From a checkpoint of a small image deblurring model: 70.3 epochs.
Rows from block 2, named by matrix and row number. Rows with one number belong to one channel. Each number is 500 + 40 x the weight over the matrix's rms, rounded and kept within 0 to 999. All counts start at 0. Numbers have three digits each.
# convs0: first 3x3 conv (model.mid.0.convs.0.weight, 288x288x3x3), inputs 72-89, a 3x3 kernel for each
# convs1: second 3x3 conv (model.mid.0.convs.1.weight, 288x288x3x3, transposed), outputs 72-89, a 3x3 kernel for each
convs0.51:526528455467520533526590451467516474490471497493505408514504538516542535451530512467475497501532591442443456523505510553545441510453496492494491512532515427470544481551475534531525454432538564517508499511505523558446544511546554470521511475458445505437536543462500413404462480512539544507475565541558609489509507487531501459486489472499520578496585528507488467408378428512503571519513469580480444448465435469515468519532471442502474481462512520495459552519588516448474479463477506555530
convs1.51:498511477481434469490411458548508499544543519533459505483437464450419505437516482590453497497546501503484475535517507546413427575472445478429505537518502571515499462486504497476472483416460548510480501484540490515496461455473486526508539517480500554505507552412519457513480447500530527492498497518548510488576474480567445481498426499459521460550489482487484472427514470457467434562526507470490514488539491482515503554539455573498491483439449501519495514474471537448475502529533517552503
convs0.52:464449431536510497480504546476497450466453484451540468529478498460529514387529488523511521506491553569447509492485471560623575483450496569506494497509474505509483477524513537522439457538465490486471525500503495513503544510457522476504461499483513503473479442408496469430515489539479408493523478508511460471508589536441535517510527476469524532549492422549524425581563480591476548500525480492468465439509538489517542543499510489501470521530517500672616445475503523449538554562481514500507
convs1.52:546528510470540542524488500535420499543487521510530549589578486555529474498475493504543506448482474508526545517559510448451473514508520555451533529441533471515386455478495532505539531428478483466564496524567515424492557477456458443535441510474536520488570475437527521484566550526464542499520547538456468542540443534442446465556546470481408433495529487494501425429362413488489478462545523485594487558520519514521532531534525443517475480519517369329518527439444519516464462445472520509490
convs0.53:496426482485503633561579506532496467493568518473458484501539496408480624488490488513481514420486540447467502492482494411481508481513487472492507492479499479536514528396439492506533488476454490492522477529521553536491438464467479530601487498466479477508511397518476457524432495496548491525564599497497517458425397491490434543479472500534473550471510477525505498468504417452585503466468488502467416439503471511504519518491438501486470453522450492496474460494469497468521450452490508483549
convs1.53:509512475425538545500567496595454537493444481483493480447505513337547549570464493475480489437471510496476477559433522511509572442495497519454474489481474512525447467515512465528545499542508446457430445535513480579504549524537450440520501521567465538545534543467498500458541465483485466456540521557451454498551528520540502452460494529449444498601541563528524530607547514500516495463490533505506497515529408475535534513487486504488512496498477546478485492516455608482442537551546517518522
convs0.54:537497508451492464512547517526464493491543520492463500500540465536489397504525470501501508520506477512487498535500511551509464449443513468484553475529498496519512492540493505522476505546532516490506540570519477534519502585513513571529475505400447575498498524508468466528528546540535545512466531444479479462512532522484490514501532457519540538513562455538540503521578546473470514518555492535522497465589500490561495531535528535484473549513468512530517426518529447435535523510537539609537
convs1.54:482545502483484497475430525526542478499447503481539495590524511497504413511556482501431486511429546562561467540572515476545489496476473515495475531440579458391533531438545537487525526505512539453496499458428455509449476506563505515476508466523475513498501472470523523526493484532520473499465427479471522543498505423550531538564439444500456474510503544429508511496538517527535473491480525508517545491487464520550455506451478502444500489455510492540484505515512455476439514530492432616456
convs0.55:489497507527578492550451550505562527515452483500505478543470555487481500481476498477458469491455511433438469446403490445486491504459471541476512496492571455486474472449493416493501506499467525444505433447504413493451469511469499479482502534482548527530549598527520523537507479507451450503464455483531437565464358433458440491513517471419456466446485456509492457441414550443512530468546484517501536463476502440464415429492501484481440518414493508507512487492516484484489481490482443484439
convs1.55:473471468578452454513456442529570487498542499545430471418517572564596527483434505536537492564560513535476442533484455531522505593459492473455452497420480529518366457497447449462492448437459531513539547553550505497499526533553525516494523538488404463497424423446470400442551594526580600517477583487522487505576556535438524519495532522564562555533481532480596492516499534525609590509560550493546512484542584523525505532520537569509533478587509516492438471605512545613573521525539529513520
convs0.56:507531487506479501496612620531434465603547432470647445497534464473500506600462630509543503499433448506434526524502449509492512478506449490535528487519473448496524451488462516505527501497516496448535489556568516512512501522445502520530507454521558452511527438503526417443499501551510488471461542546472534450495588507474447465485574540531435485505485462562488571477538528395566471479497505509513481507430464502502484519490593535503515423478501450533503511472516556467424474540524510544493
convs1.56:428449489547526479527489499475418488494490528535489469315420444519488514585522493445545484526516538520452552517508515443501482441531489470524536477528509514474476501554493455548473477526505492535474511561519466477469487529498518542537525445539477584452498531464514452470516497507577544501498500509490550513533403528553465497528466426515542470481427523459577519490426504488487499550585547523538514528540499475456519492470483473474488466500476485516502457521508469549534484479516539490507
convs0.57:452527569487489548474468455492452485512528516513506463510577556466567544494509513500507524555561506479513516440503478490497541526556561480535475551468509579378465521504485534497561503538508518507478498563470483579520507491426514553441465548456552551551510619548513536578492464474500500516508470564459414483473345452461374431509520476516522532488519461457530472498600473538466485547423443506500491457498493499460482484509527523504451530441465578453468435540468518344463473534511459401477
convs1.57:518432497478437514522585576485428516508475472453408518501450467578484538450429529472479507436396412454491537472490486460526542532462543543392510513505478589530485529526427537493487509519507504472477435521548426488508485591567483433540525531524469399478498447478459494437378450458460442479468454519509531535474509486514403506539467508417448478520536512477618397583537432483505513465424520515465417495498461448488504518411469466527511433500481460553427485562495520518437520469402602667427
convs0.58:468490515449588518487586527474608465478497488458377536499508499535573572460493435475458571410530488525457518515590478451477531513396467517484525473524453507474486436533481470468469502545482484561485455392453452576510494539544505473478454511464536519475545505460458428480492518498506446483546516509454635461434515485499466591533528461493466449508531468452451554523510520493514477461469455474426534556490513446526532511457510526445476499478528495547574499510519558491509496537496524482514
convs1.58:449526473473551494522410526529559541519536534570506462442433489552563469479457449447468494534504472490485473563402510499496543491548533507560504530593438492618534469502508498483469512456450483505486481457541494419503466526540565454550565548568479550411515524462498514461531599573471527539503515531467508468449398471431536558456537496543498533546506471553511489542462474496578497531519481534337539545405523561565461488506499447535553513450540485427500496533489503559525486466556572515498
convs0.59:497442450510558470505505446503478446477491402547432473481502523522537448476529440519496437520537555505536499509518499490451472483526475486488486547482505461500427502439486498500496480499514483452493510553501455434463469487445452530507491493528432468477380420560588537454490568497502469443450512515465507510542506554441472540483584494535466444477504501485532519534564495504524494512528467490545545548517488526484434490546485528445513502510453450567522547532484545524518523429531465481461
convs1.59:567492515475506439515522483494564547494531491471503440576532525567524397423489515549495495516394500498483452539501550489541537543526435513570491479482529538525515485516448459541532506497444486482516537511479544517482482589482477544539469475457516521521526471436522467465471482523479529494546526511528413497446492508596520494475504542546520477479474471542502521508424535519481502535490462503483467483503525466506483476498508466476525514508398513466508538504488438496543522509506468484505
convs0.60:467391490486549506493566517546484414510481464507489532482562478513540565525482474516509485512524504521534528477526490541491454527511474495610449452518458525514456504493581502486526492515483506445486444524538463459527511519490533491495515456519463372495554545466493505466438529490502559543522512512503479531520507538484525517526463445454538487470526499562484506469524514494494512464539537503469422471426527483495423466479485464432523506493480463547483487430554555580456510538528548492480
convs1.60:503598555497533533518443521571520478511516529548515500500500556529494483500425512499420514497448469602461494572500480506494500474496522561357398511571548532561532499526509511468519498461510473468500494473460480453515550483520445430436532551494460493505470566524485485481485446450511514506451533488437627520497546469542525468471436503496431513487335503474472532494498515458458510523505523544519471522469520523558551434543532510455513461528496506501536487513524488487466500512528464395426
convs0.61:521432506511470562521483548526468517465519517525512509483442482501496454484501489464521491507556436523510564597440519518601581510503499470485553513467501505515490560475524538500528531541526492537526574475496509562494508559517473561478496558496491467532456446581539523496506523513480473491507478545561476471418605491409647539416522525560510521452528511449424481443517493498577449502493549487503502496520563535532526484491519469504545598526469496503428519513494461564465554496536495415446
convs1.61:490539483445503480490486480472495406439503532476470559497468489546549462477543478450445538512504495532507459549541547445490437491470505521575482457514478429437526520490528494506523475547507466488502504500518450493464512457504506487532453428484531507431505523522468519538525476463481510489508530542516370502426485553488419465412409529555496453457415490538502476494501539463521516537534490461542538523556544474514494516524452504455482463501507537474586504476498530438571483495545549511511
convs0.62:492542453502503461505562507435487503526412471498473481523513518472531540505518525468485477490520500475507504519491540518528527495600542480471491506448514490508454439491514451467508519487442523482480546494464513448526460580508491511493471521508457493504533488599516435481516493512467460442470541468442537518530515480563506515478518518542451522407506477577480523499454557508538556477559478535525518491496471498585525525477445528483456484547450536489488508488480490470482508519511469508479
convs1.62:469439497501403506535519467478563493495528434512483525403505562447464491522455527511480517474498452507506497542501541501407504487466476499550477457495432517458525543568547507523556525506545572612528558497529483514521486456521544462499497458488580547491506475524563579516486492501509524527518490521494535450563486498508498562489484506554540525531511574513493538489498459488491514531457518505507477504502482511548536563544551507454530462484475473454492492420526527437514501441472476536564
convs0.63:517481493527540497507516456561581420460553488553461465494471546468515503549510517463489515438533534499544494532468531502492559477533500492556497485493544468588528448567429494481521517465529453500503486518483481486483470592456521570448493522490505482512549398531451507542495509484475495516516482450506478567463500570463502530479468496562509482537517504381552509482545426459432503512510440486577495566525519498468497565401532465475505467486399451445525536510510551412520467546539438542465
convs1.63:495536557466515531502487495591537412514512493539558443507553444500497574365497471492498424498518519529459501465444557512459520505596466484437518486518617461458505473491479503501468497472535526497444499471473534532512481427490515437506497447498536459499543598496479538510528511529490565553505504472415541511459534487406562439525490462497526458549527563468439479520513537464533489522486494538466554488443436496489487410505467463570544504479490404536489444523470526517522476521499452490436
convs0.64:490412546538529547487474504452484525506549451528542540524509511475475468481496533503465499478499478538566507552511458460453445492536511472483494457513514502603487502483490469515536422445424489507460515506480434520483524487519533541499503553501468515479543500505440477451529474468486500460517434421548513500575502548510506514471494449498408472421532526495517477545524482531560551468454508507493452514507484534502479472473528454472470534537473462413493437521468571439483505541529486462486
convs1.64:484568561425462470520477543551468463484433505462510432540563515487492503545514550489507518509500426523497469550484525546521559500507504504435512485438521516493490573483445551555482456499507537450475516526491543563490543451505546486520494478514468457535477530474525445532577496493487426476479467496498532448409402442530611527429476506553549485502492525514499519492515410456504510487527491566524511534528521494513517491558527509537457525452549472536503526482443493479552504532518513438459
convs0.65:594379507462503445424500420512479550487556526482528455479512488501543577512560571518525527515541568521437519509515502458554482524451529535458492523418525503546478494545515491461472500434497488477574504496498497488523452470463463507469493534489478517474483478544467554492503476532512543506549467465475547466492488546455502450509446550511532504452498512539476540481568493520544477572424488539480479505487506485518510456518511469490515513513501472573467489535527473488461524482530553447442
convs1.65:477560550530500510467483529467493499454544478441480445388410573422386502491502490504482488502419475457525490543543495472465541506470505505485493553511504447467501488488514481489465473551497502485528523539535492519479490460469518541474486513493508541475561499532520573477563525438545490485461472536594556522487501531490505555509430529515426540488487513564450530547474529451491476519603489463595480518591442487533433409386458548517478503449486498419535468395515471548503480455470447421450
convs0.66:538415560568490498514465470455539516439578388462563540455487488510516508468480479470555500463482491528466505512530415452648561519430505576511534547431552575530464509502532518443542528420487549474517486518529508513494516565482544501461464515554440415530480511527513509490481525536546548492473485497551461494505482476517568525453551494552439493500461535497550549539500527473471508485599461473595447483530472456498454538464436490561508524467572545507510478465533497568452460526495477587464
convs1.66:508485478551434454433492438534578550531480504484532555466462445557531491522499511526489571516521514564529486557508502520560453478496488527479371515434396521519563479449427450472515471452444539476485436473406545533464500523505430516477485479501452532515511531474486364396510563468563454456523513464418474568518522476483500448512563451512566489536476500490512534573486391503509506509559562552509425522465474543541479571508503484502594401602475453522463427473470518490493522526535516496466
convs0.67:502541447501493438550478441527477465552497446503521524456458476515480608504496492459549512470573510495505499558465491579521466472486509454489529506497474530539406458493529513534391482503535527465484469530533468484516420513489563564534453474486477478463582551442531483429476470486517511566444469459584542446462517458496425418530500572546411528482496469537452492468456556453470504491498485409458495453509572518495419468479443437520456530513549480447518489483471539493494500525444489499545
convs1.67:527442575414527489554599517588577538477537507457477536510526519512495479487520484513536509514559511489395472509527447414456486488533470504529497533475555494588602476469518474515459491496630483502461465427468531511501461578530494586484521462548528496583506565581501500473514464501582490432589577583478612475586497485405340496534531469539519496536487431534572526549571524516490556529500419584478459527460573463397468388501589491508552499496442430557559470576578537571510505518515549517457
convs0.68:554428522519509489507393503506417501558505468512558449487492496513469502535476474503532511449493551438515490502492569452506531504516544524459495491491526584568474516437409391466405448517423545529426540504471541497442486516495503466517464525484488383482452508581477563527449481515506521473520479471497498528516459535517540528517497546555559529523487481477529464438534552499495481453414541552493462451514554448501447508487540426541557502485536534558456467497437484446522585494592510404467
convs1.68:495524542465541493473552427496500490518424434489516490502475448510552532505468515484466464510516509534481463485513513531542595465559528397425473512547478450567578498460537571547587551504564488477503489511500553527394549461521492486487480475526515520503498446567490490497549495528445479516480516403484466485456519504579594583507514532454488448426484467508520574439486468491479448453545496481505441554563510498504530487523514506505445464465505451493549541519521508523544419421466472443539
convs0.69:500557466536433532515505488517507514558524548481421514508499457533505512478508472474518485483394436501557546464512451486524548515507499481502583478430509441529506478507489471495532497523461414564546452526494519533507465501583522505554463531470458528469521546503482510494531543524478420436553561532472463473557522510498484461459449462469464465517492469514573532452460576533528499533539470453435496489516459529505492547479460494459495501506571438521452595520461540382469529686512536468478
convs1.69:516541543522683518563470496509485522472456485478461508546489539531545468491503508519482457499522567475495468430515526446445539484480478469354506510542527472504475571475496427434462519514477466430475458443503532443499535534513463515537554544492520556534444536546506512565477488483529494505482451446500480464614509483547447492499534513488471558537519511563530562451519444516538541547431513421523503563540504399425469524458465508462483548505479527513579479526562533551489548380547553660462
convs0.70:478455510500456458473508576496443412514482453475556519567509570497485533523521537501561482465499533469518476478517469478612435453456457473456499473444479476425471475461491502454456514485459486495495479496482522521541444489482486568526499556519541458523369480539411419420516512525430497552426552529488529521470508464487518526456494476493478485510520483526527472512519471450516541489424428543500437549493530504536510489463470515456472452491474481517480474515498440508582525550495474432533
convs1.70:481538506457470517409463496412499496491473520476497526473462506441462478424447508445500546502496508574477462549506495520430549458467491504500473512526458457459537519495523549492477545563494459434517534541492492532514511440462482471467533450457560512480517539488561522458428505474479461507529528519407517504519464551445385537499496522540558541417489556484483442447538486558497478469557499510479466475545510511522510476475459521540553479450451460428484529517485430556535443427455534513479
convs0.71:533660472547496522474426525470574487508455506496438494536490537520456503496481453501534532485575573496531537527529483517473458475483484435675528524468469509452505509413501488540460483426584534438521490524549483510471534504503491535457529555449478509476548542483470547452511571464490506482513486503478531555498552519498443491505623536516549531448402443510563487492516510597569532475447436535549445511515446529467515508450522491467494481563523546475506488391547532453480468450498475568529
convs1.71:598435462499482397519457506461466486467536452494374443554538501485513469480492445499437484455453461492517451474465482576422453515491499554351522532511515463340504447546444512477519493600511526534445462453517480451511489477471474469432440523531548444460468548521540552532485489531457422529477513490416537453521413459423599510464556557489482531509467498515518452536505482474435519471563485502539480511535534514445464483524553417476472503465483529464497521447502467596510461449527458485373
convs0.72:504498503465462480518456493494526590554575484497488587547473479527506522500496458442524446449476597566498483504497482543476465493535522501407502457586504469437509521529472523542449443469492470563505479520444454533495481517499553457511497464449531456494442470576474519461532507519547510538488534544527618492492509536502480500511491490582525551530529429506538462501253494494498466501526492603470495485525425553525476533494474501471540453536540503491511451496504460517433551533479502455469
convs1.72:548519497501502525519503417460440512482488452437424473507469520519482462543508509522509484480489521540491491543438530596497492496512493460516532468439559473459597485507529520528501571448573550507538550460545481474447494470487447554455487461520467499515452555585478588481509443502430555479508475484534445458466475598588441465529476528507477485477576564504533494481619458590538564532523501496515457463531459486506520532567457455462498524541518534478550537513554455427526486451471540539541
convs0.73:483525508497538476468479514476525434438537548396443550476505474570436417552495524473526518485462507520520474433440465508487475551495478484440517525468450534494535502556518460501459498507489557539464523545505537518438529532458464442619484498530484473485437445493524455489567529542555496492470494540477443480516492525483475507476499508462402668502531448464542494528510470510493441471517474476412464496460498508521554463535516492519497497511501489653465533493516508515511539541469493514444
convs1.73:552512452408418515474442534536486549437475516480466500496511462450521563483572519512475469466500401483465550564479474512468455459456550458531460505495463539454528532477495548577478442495473509452479403530587485552446519473550466475445492542500537559478520521621537503513474471504449485527450507495476483534499450454492565462463513513544455518437447480463528478509406457500454497481554484488482531521494512520486438562520534454477498487465536452516445543460481499485525493468498527525479
convs0.74:500527489496504519562538438459484502477480519506454499546561523499482518493500491538514542569439461463560557520514502586485586445509499478472476550490522515517529516530466469524526494540468571544527485534535480531513501435568558444349444497494481508493438512470515524492486475501444501475511535462522476523518501487552505536530557510618505462474504508550479462621479470476506514512470448485514380501452499403468539641467586514546507472447559447573568487554503515516527468566472515521475
convs1.74:465534472461459504497458507467557523526554459535472522540518489391565516511431429526469492428460592453457477476479533483603342567533590494505448476470500479498548488482506502426427504462529469550419403531438490481449512511507523530546471533511464537495473532524463520519560453524544501532474527481489502433450495518536639454484486550451558431436513490522509471502458554599537483516538513477581523524481526500477477680498554455497586545499495508443517561484507498494493411518503510513485
convs0.75:475525502498515494493569503449531507485498506514495457525479488515457533529474488490483505530483479529530502457486482503586550485538479489473515450636491492535535535428526463481554445507568565525525514451504522461510505539513513518506550486455397569485413511477554476496480497551522486528495542479493457509502467542524499513500510502546492471484459453537512476472589505503507531486496508541516493541473504474559491661495456450461481472535482463490478471532493521492497575465488516501537
convs1.75:449511551481547529574523547504561498524498464514478572480535515432544484576559549520461473536524424527510477488528491494552538552505535481470504475459548542448459441478491492468494445581494537467495514522586546447506545514485477513571479503493514524471519485466478544447522453448505503450512455517547498467535468535497543552469528515451499514546489495521465548518566358515483521489481574489490415529479511522470443552536503490422480547538478531530496481562498541531512479528510531486464
convs0.76:470539545482438499494515555492533537473504516509522528488478480492482493505498440510465514446473474516529504526446483540530534468502555441479476444443489486440463433492474471505519499550452461492507509491450477484503465493474502482493455508483506485470546433481563527508528495529496451521509482503463550521547543479488568500482432499500486552457565590461437448455529492571496510492522483521472495479495468546481567461484527460498534460510520522479555514520495473556520491495526480515524
convs1.76:460506503492535529440516482452476454528579516434565464546523437471490511463484498489480524482492492469495499455515524549508520503529491539551523505587503477441552558496517492495508502568525440526599494483515537496546487452531431486452408523473530483449544491430502522470519495453450555463446492473501547542525470516471381514430469557478515542432490493518441578515439500533538479540424486431476479508485476449502449434532481459519465535517536511506521476480593510478494522493532535486515
convs0.77:554417488510484502524430455493423510501557484494505360528448462542477432542478547577644524491514491538524526528550487521509444535454519643446539479602545489411598522449534465470531527428486470476511517541538518588502477495488490495441528500462513527459548651484502495496482478511552518503558548520500569482424622518508507516462505537503569541535548512507517490554522476486462469427509520462495549534521451500495447507479522516565514490454506444523479547487539441500496490460477457477480
convs1.77:588555488466456528483513447566502490453485445476542504477473508520498480573521510492559467551579540498489432505489494542433473546471487399501488461420564477556483538602501476565490544568537552465477473477480445417461472531444536460410510462503493521454566464422597506499499476466553470485514492462521477496571422554579457443498444496488456548508460494486545481594446522453508459520527513532554542472595507543504568503496431495474448499566521543499485481503490524429499500497514538553519
convs0.78:479508437479537485497413558453637467475537482561521511520520477447493562481456494483483508469541566480516459521429508542488498487576520528504507510508441579516478503483501476477438467423503488413543509467463532466475419490452596490526468526438539517408481510524491491454491475499482426429502539531503546434521549568505511524494440497504507516472505429522554538512228435500463587480569467523439494500514551513550505484468519499476547506482514448542445497486501498447566557651481533483465
convs1.78:510555494508487465508403448515486446498515429475500493457454476429550480511448427488541562525485502515485489510537530560499454502470473514437520568530438481437485478577475487527457554514532477521479546571537493504489486507484481550459461466526533519558500549536508499538504536492577536497527516499431510573461409485444484494533493468424522473478524513518489557457608445536524527482470521557586474520451529501487551543521470515481481501487535519446582461552439542590520499455476487615516
convs0.79:445549492513546520501500520543462409504473483524510585518515528452519532528527448497539550548455499471505485490519455504477495522502539515477521520519468444534481433546493448495515486517507547501451520469467487488483566555491520500453454522531530492530521537518467465498480511477583545435459468440510470446538521520529502535443536514497521505486514458502534533499461523474484537525514498493486462521538467527438475451492573609498475544531511496494544453540467532490442468578517513445439
convs1.79:511499500493480457476466552451532485499423476443531402547501469471439523493486425440420552508548473486495520510512447537526548512532503485487561500408456471589467448438494463471507480443528528510490525528454552473491475474508513529524482477469479543486423507470463547514514577513541486503524436535476462473412374457570477494514452507457499541449483510518511506557524514516518496546555568481570585515461552496515522478507511466530506497459514564451498512471522523469465524533455453462448
convs0.80:520537486536493515477466488542481465516509576496531495539470442529511497491486541543485512447469476482465485441498510533608571499536523491495511535445495494528507510522459419462534523497520532471517469573534473441543532516509459458541508527485475468477496428575438504511502532489480539497496473457537486496515459497510531468532469545508482464491511527543503541557510421528498571524511516443489485536547471487469477468463563527466466505531497511524549545547484536499508487446490482483486
convs1.80:539494508504480487510516450458518524482467537445507464439463517449502579559547446501499484574538557485470452460517581484517404469490541493485558530550451530483543474520519499526469501541542463533540463473492488580513459459514433506514466470509574513550466513534501520562532503522446471500500483497548402510526462466512511495563509544516519544473510484521484463532504519483519509484442478533518504498478438495538482484525520480517517477475467421523511495502523479481492499523487525491454
convs0.81:489555498421455517548412494485470477519416503471564522463484496532470472470557509499416472594525487453469434516435467486583487495478517416478539555365487422512578516487528511481472469562525496548471448445511526492479431473484475510488472520470440535451528499519485479533488503448486459482500526512464424448409411499463552519489475497466436480566459428521437487458368539422510453503538518443566536461531501462527502508441507518498528461479507517584477477438486429554523486567549664473511
convs1.81:448420536554533514495485463498516523499485506497518537468487552497439509519497461501509515508536469496545561516446541512506493490575558509467426406431583517522418490457503496553453485483476522464487513538452503478504511534517532577423489524482507507522491522511553602519504569483489492399523492516495505510495500475507374476500504458515446480535540492496460588567623513491547481446475510453541526503489548465462484501529492508520578534509463496487485455540471508519365502510564494557623
convs0.82:515555517555440465491512505505438527526500554555581487498465473534510454535496502525513521565556487523487522536522445555579513443503498540523548468515533501494473526514519472520506521597506508466482485463531524436544448496491477561544517498463492558514512683488519532498497406473529433467499507472525581406528470479492479471470570513473506540444458451470446490451451458449497425431445490499437501497476535484459500545523467471471514515555374514560460439434439490515500428492498454474488
convs1.82:545447516509553520472473470487471503461483525525581549389532503399598512416572488480404495499457471468468509523541544452496567495459486472547603523557622413484503452518547512521550562556511435538527493533482517510501553480495558519541534522572482513541520465558463499585460485481516485554477535510501485426467468419537424505501438473479516478452459518548571560560562521512516534434513438471547497428509484492507529458550581493500523496535557523387510526423486481530484438474478478434499
convs0.83:495527463552495478563536448485465529470416545583734490499504445478504479563509532451502530485506501551474480515448445538527447622448501486477420481479481487491572531502508511492505531472425500506532537537531521456509489503551491484538472487495539477478503485493523497475570506502505473447538528523549478442492531475499480458512464471544527499462525551517411496500459432462462537497535477485478504446492477502513536452482473484460503499458500444563526488542514489531526577498546515472523
convs1.83:508556328524526422544426418502388501488497520524442497482424445520461506479429530524497468504541520500501509520561534511565459539496449514486486529508422549569502523473475524479523477570528538448411473467425486457532554516480461524527501464512481477511515566468475485468510506539570472451461488497484565499534460471542494480491472484443547458536433497503534519488521560506483524543522482501495485556489526499531570493503524535472443491483464582491523503530476503499565491514524468492633
convs0.84:478533519502555539535508527498515495498521512483539495503488532457484541475524425484459497543530473518508548496489545481440490495489503493551497491483462469525503540556484536460455525500515478524482483460511487498452529456449510539545476543485558527512566530505571468487502478533497477498472498547524533518497494493473498516535526491501502552527503502404529490629560563505427509520525503441570549443511490471460488499455479524470531500486473577544448539527486477518505581554506518507497
convs1.84:515530470443501464414527519486530511445467477465507451564443534534451504488462500554517519511502430537549488504545489485516467474581552484449537518482463439484504592489437590455507514448475532468515500523505471517521526529464472515519526489472444478482450458395458492377486549515555460458555527467461555496450514615521448530504534543520456478455483481507527443526628472434510413522506545493493437481507480447476512522429480530483495516502458532439471501444528516535519466466472500491518
convs0.85:464455529468556511434438472504466565554559500473359459508505571502490416513441532452450496532554479544555516418536469500489561522547475468505575538526504605390447467518400510479437498439488517523483545468438528509523499454497494541461490493531511443466551528423516543460492589494440526520502463447555555447483574496527507496535536497494526467537471469449488489590528664439479533528495471448542598458486519444534548516483506556495488532489541439441477512571532504513495483558604440452489
convs1.85:504534543513484513431511493545546484571493468397510405458504501574552478345482474500505489545515538554493542516420500529473475541446541538479410455470547454552476489503502490512434515459495503467525475485470530497508480490462555472504472492422485476511509518514469509449547498492517526559490447473510512408480430468574467554510527467547480541520419478457529497475446530535475449531519545539478502481536526536517523508519516453454491524487484503506428465445480453521537463462496545524494
convs0.86:504450501513544556476507457442498475458452547499549397552530507544524517584508529485504508468474505448499583514482575431478560520511510456551519549498488523566505458570513505534527467548499422505520479516503480518507460568472475463517453509526565485506564396509545480499511488580491491490490487534495510511493534568498499470458482502495499572413521526458485512473456508485579483466459508464465486513444507492458484472434519446504483460537570463615533476534475481490516499549532470397494
convs1.86:536533531445490487453491525616519502482602557579532542468510452500410403477485419545526593470541527454538465465478561511519459487513441621519488463552459511513495415503504588500481443452549509513484540516489509546501534535532415539553484476533484461431418484439514551491479531485482528469502471505513539494440456550555471457506485490507499487546506532476502487455502525500585487487487470493483525479487547533509532583556491420552433549467492492460614454436524491517542514463575487468571
convs0.87:442531503484535450476453565527486525510506487517557551503488550519543430474528490490510448483485433487522536513518502497508483515439557525475525531473506515407488520460451431459503486450433461554449515486447467500430538529529483501460512440555472505424501493410542438483435471514482523498472504520570501515499414537519516492514509489509536533508471495485500426495468510481438517537532478519470505514502504452496512473469456494492474532483505502480490511537541488518548500493482508495506
convs1.87:470502500558552545499500525421529459464426457475446496499442488489474445475486476526487462520544529515458502494501479527516477530444505532492451518497483540520474571547515520514553578527529539439534505496488499392496526490467556519521420498476475503441527525521553537500473516456535506503535527532504488519510520433458510451508554468488467516486451521534515538499506481531503536468515471516550512493469495472587535574524520448543478516435549501527536481459542537519497435415435530468515
convs0.88:491437414454494532481478479502516476475497540490444570526516511519523468483520451456551460488470495473513493513490500470439504522486456516487465485524516468530538505437434557497473510431437529498506484503469486522520496431493430541531441457486563392477592504394554440471471511446470551521503485516598620558535501508527533510472463509551515443486566472482554440535554528488495494466496479426527571547530525497516488561460554474496479468442515527483511541533547479448564427475491497479445
convs1.88:571517483507441515507517506406464523505462567501553520497424514501477387423492582559512506517480482541457460489497384480446486465491533506465560488572526438530488497545521486512523545525427469495519517454515513526520502554528547491572494529475440469432504438453472496492453440469441416443431483525457546452459515472519485466525459524593506457525493479495520500486504480499509460532448544467456492478450503477496457409498475522449527477495514483540532522559492531521519532492518475499473
convs0.89:566443549483449506487436465532556438560561484463493483498528492459451509530515493554464487567490505525444479502426476543472501570471514473475497528542511500505489478542518522551528472506513498532552491591531466472500514463539443496540508521464503594464507568441564622601495526476514544489465533498542506487555563513503510498481530521454501537483574527475534493536532428494450442523537519420544551446526525469489513530558469585485502549476492496478491503491469507499563461462568528498450
convs1.89:544514474475490552486495535534473490528514486501399466485496543452484601402440584494533481488468464463461493463513517597509487548497541538477528486517534401481482517558585513490511481551543502486537442430496440450461551462489491409530463521501472486456510485500448483560547467511561510558511445495502491505510484500611432494498528540533508542510493540515604512536521464570505446410485561481515511492511496495515451506464457496482518572446555547521538457490483544451444442442452464533494
convs0.90:434465466514481508487559534432473526557477501525424422502558483508424422460502516496486506463582506526455557536513495491525504512549441491547467436535541471475505511463482449499530533480501491477479523549520507482469523476493493529464506527532503527549497642529546550454497513503515492490535502498472487492514428413436481498515496484502444407458496507492569532586683502547386454476536499560479563507416463469510483481426512517527502500500543518543522468503549509431498489565522489609542
convs1.90:553548525561545545489528553498531414569499481521586576468518516466422685481519458421499477424485551519523517517510483471467506516589506542428551494487495533491514491481479490480614495467547510433473514497524521526517515508519515499468514462538479482489470447454423473456579523503556483491545481528423460557488489538511508481487473536533594513462503476498586442473533461444564488454493473405495561457481530532570480542511454524509485480473532475562534554535482491500539532438566504459488
convs0.91:554549488466513465521577550472466530498483487568422487519502514519542418441415591511562519579491591482497532479485496462499475466515519505493534550412525461593550487511493406491536483514487533497482500500519485388471481510533431460533535451495478505535517299449466426557481459487526486570501500532498470484483465512530486531491511510465464592600509445532471513437545513602377612497524524507508481575560488504476507527565399532454385507497548450396489464546495473486486480494528471511536
convs1.91:575507480542509531471502572450477487508469542474515497543519367505501449523483527457510518544453469446504498451445433515597485546563519528564476524519518444536527452514511475511487547536506455552484515436472515459546408585559644468500514489531455472477558446487494460558469593498514513456505483537500549464432551545510481502477523456615581496496515491537380524543575634511495507445497469499473521529492519633535504550506585511498494445542517342542483482516477488487542505457526506477465
convs0.92:569468544508498470565460426489505574538479507478549496503559543577568493551588464488459486477510485496520532517483535548542459502559472470447535533489501531452463496540421601468445558479375455527483494498459534525480553517499581522474597529430481532635417607677456613515505560514537530520527484479474459490520537468498532484547504450580508365565491423457531522572501495627481444524502433563523547590528457495540488478557507504522510503457462552503473475484508532494510488484553519504478
convs1.92:503488490492482517442539419603540542585554540572509518536493577481503548428526585525503481505535496555564524490425517452435538468540527502450582477477530524565433526462500510564506508441492494505489492439511489530489583481463574492508486496492611519417596455414574477476525490459431452445492434470531410493536514526534543538516517465554523495471577495456456459487493532508486567506538462485493462474484527518505431479506457513530533455418507471436451511500541487496538503515508512492508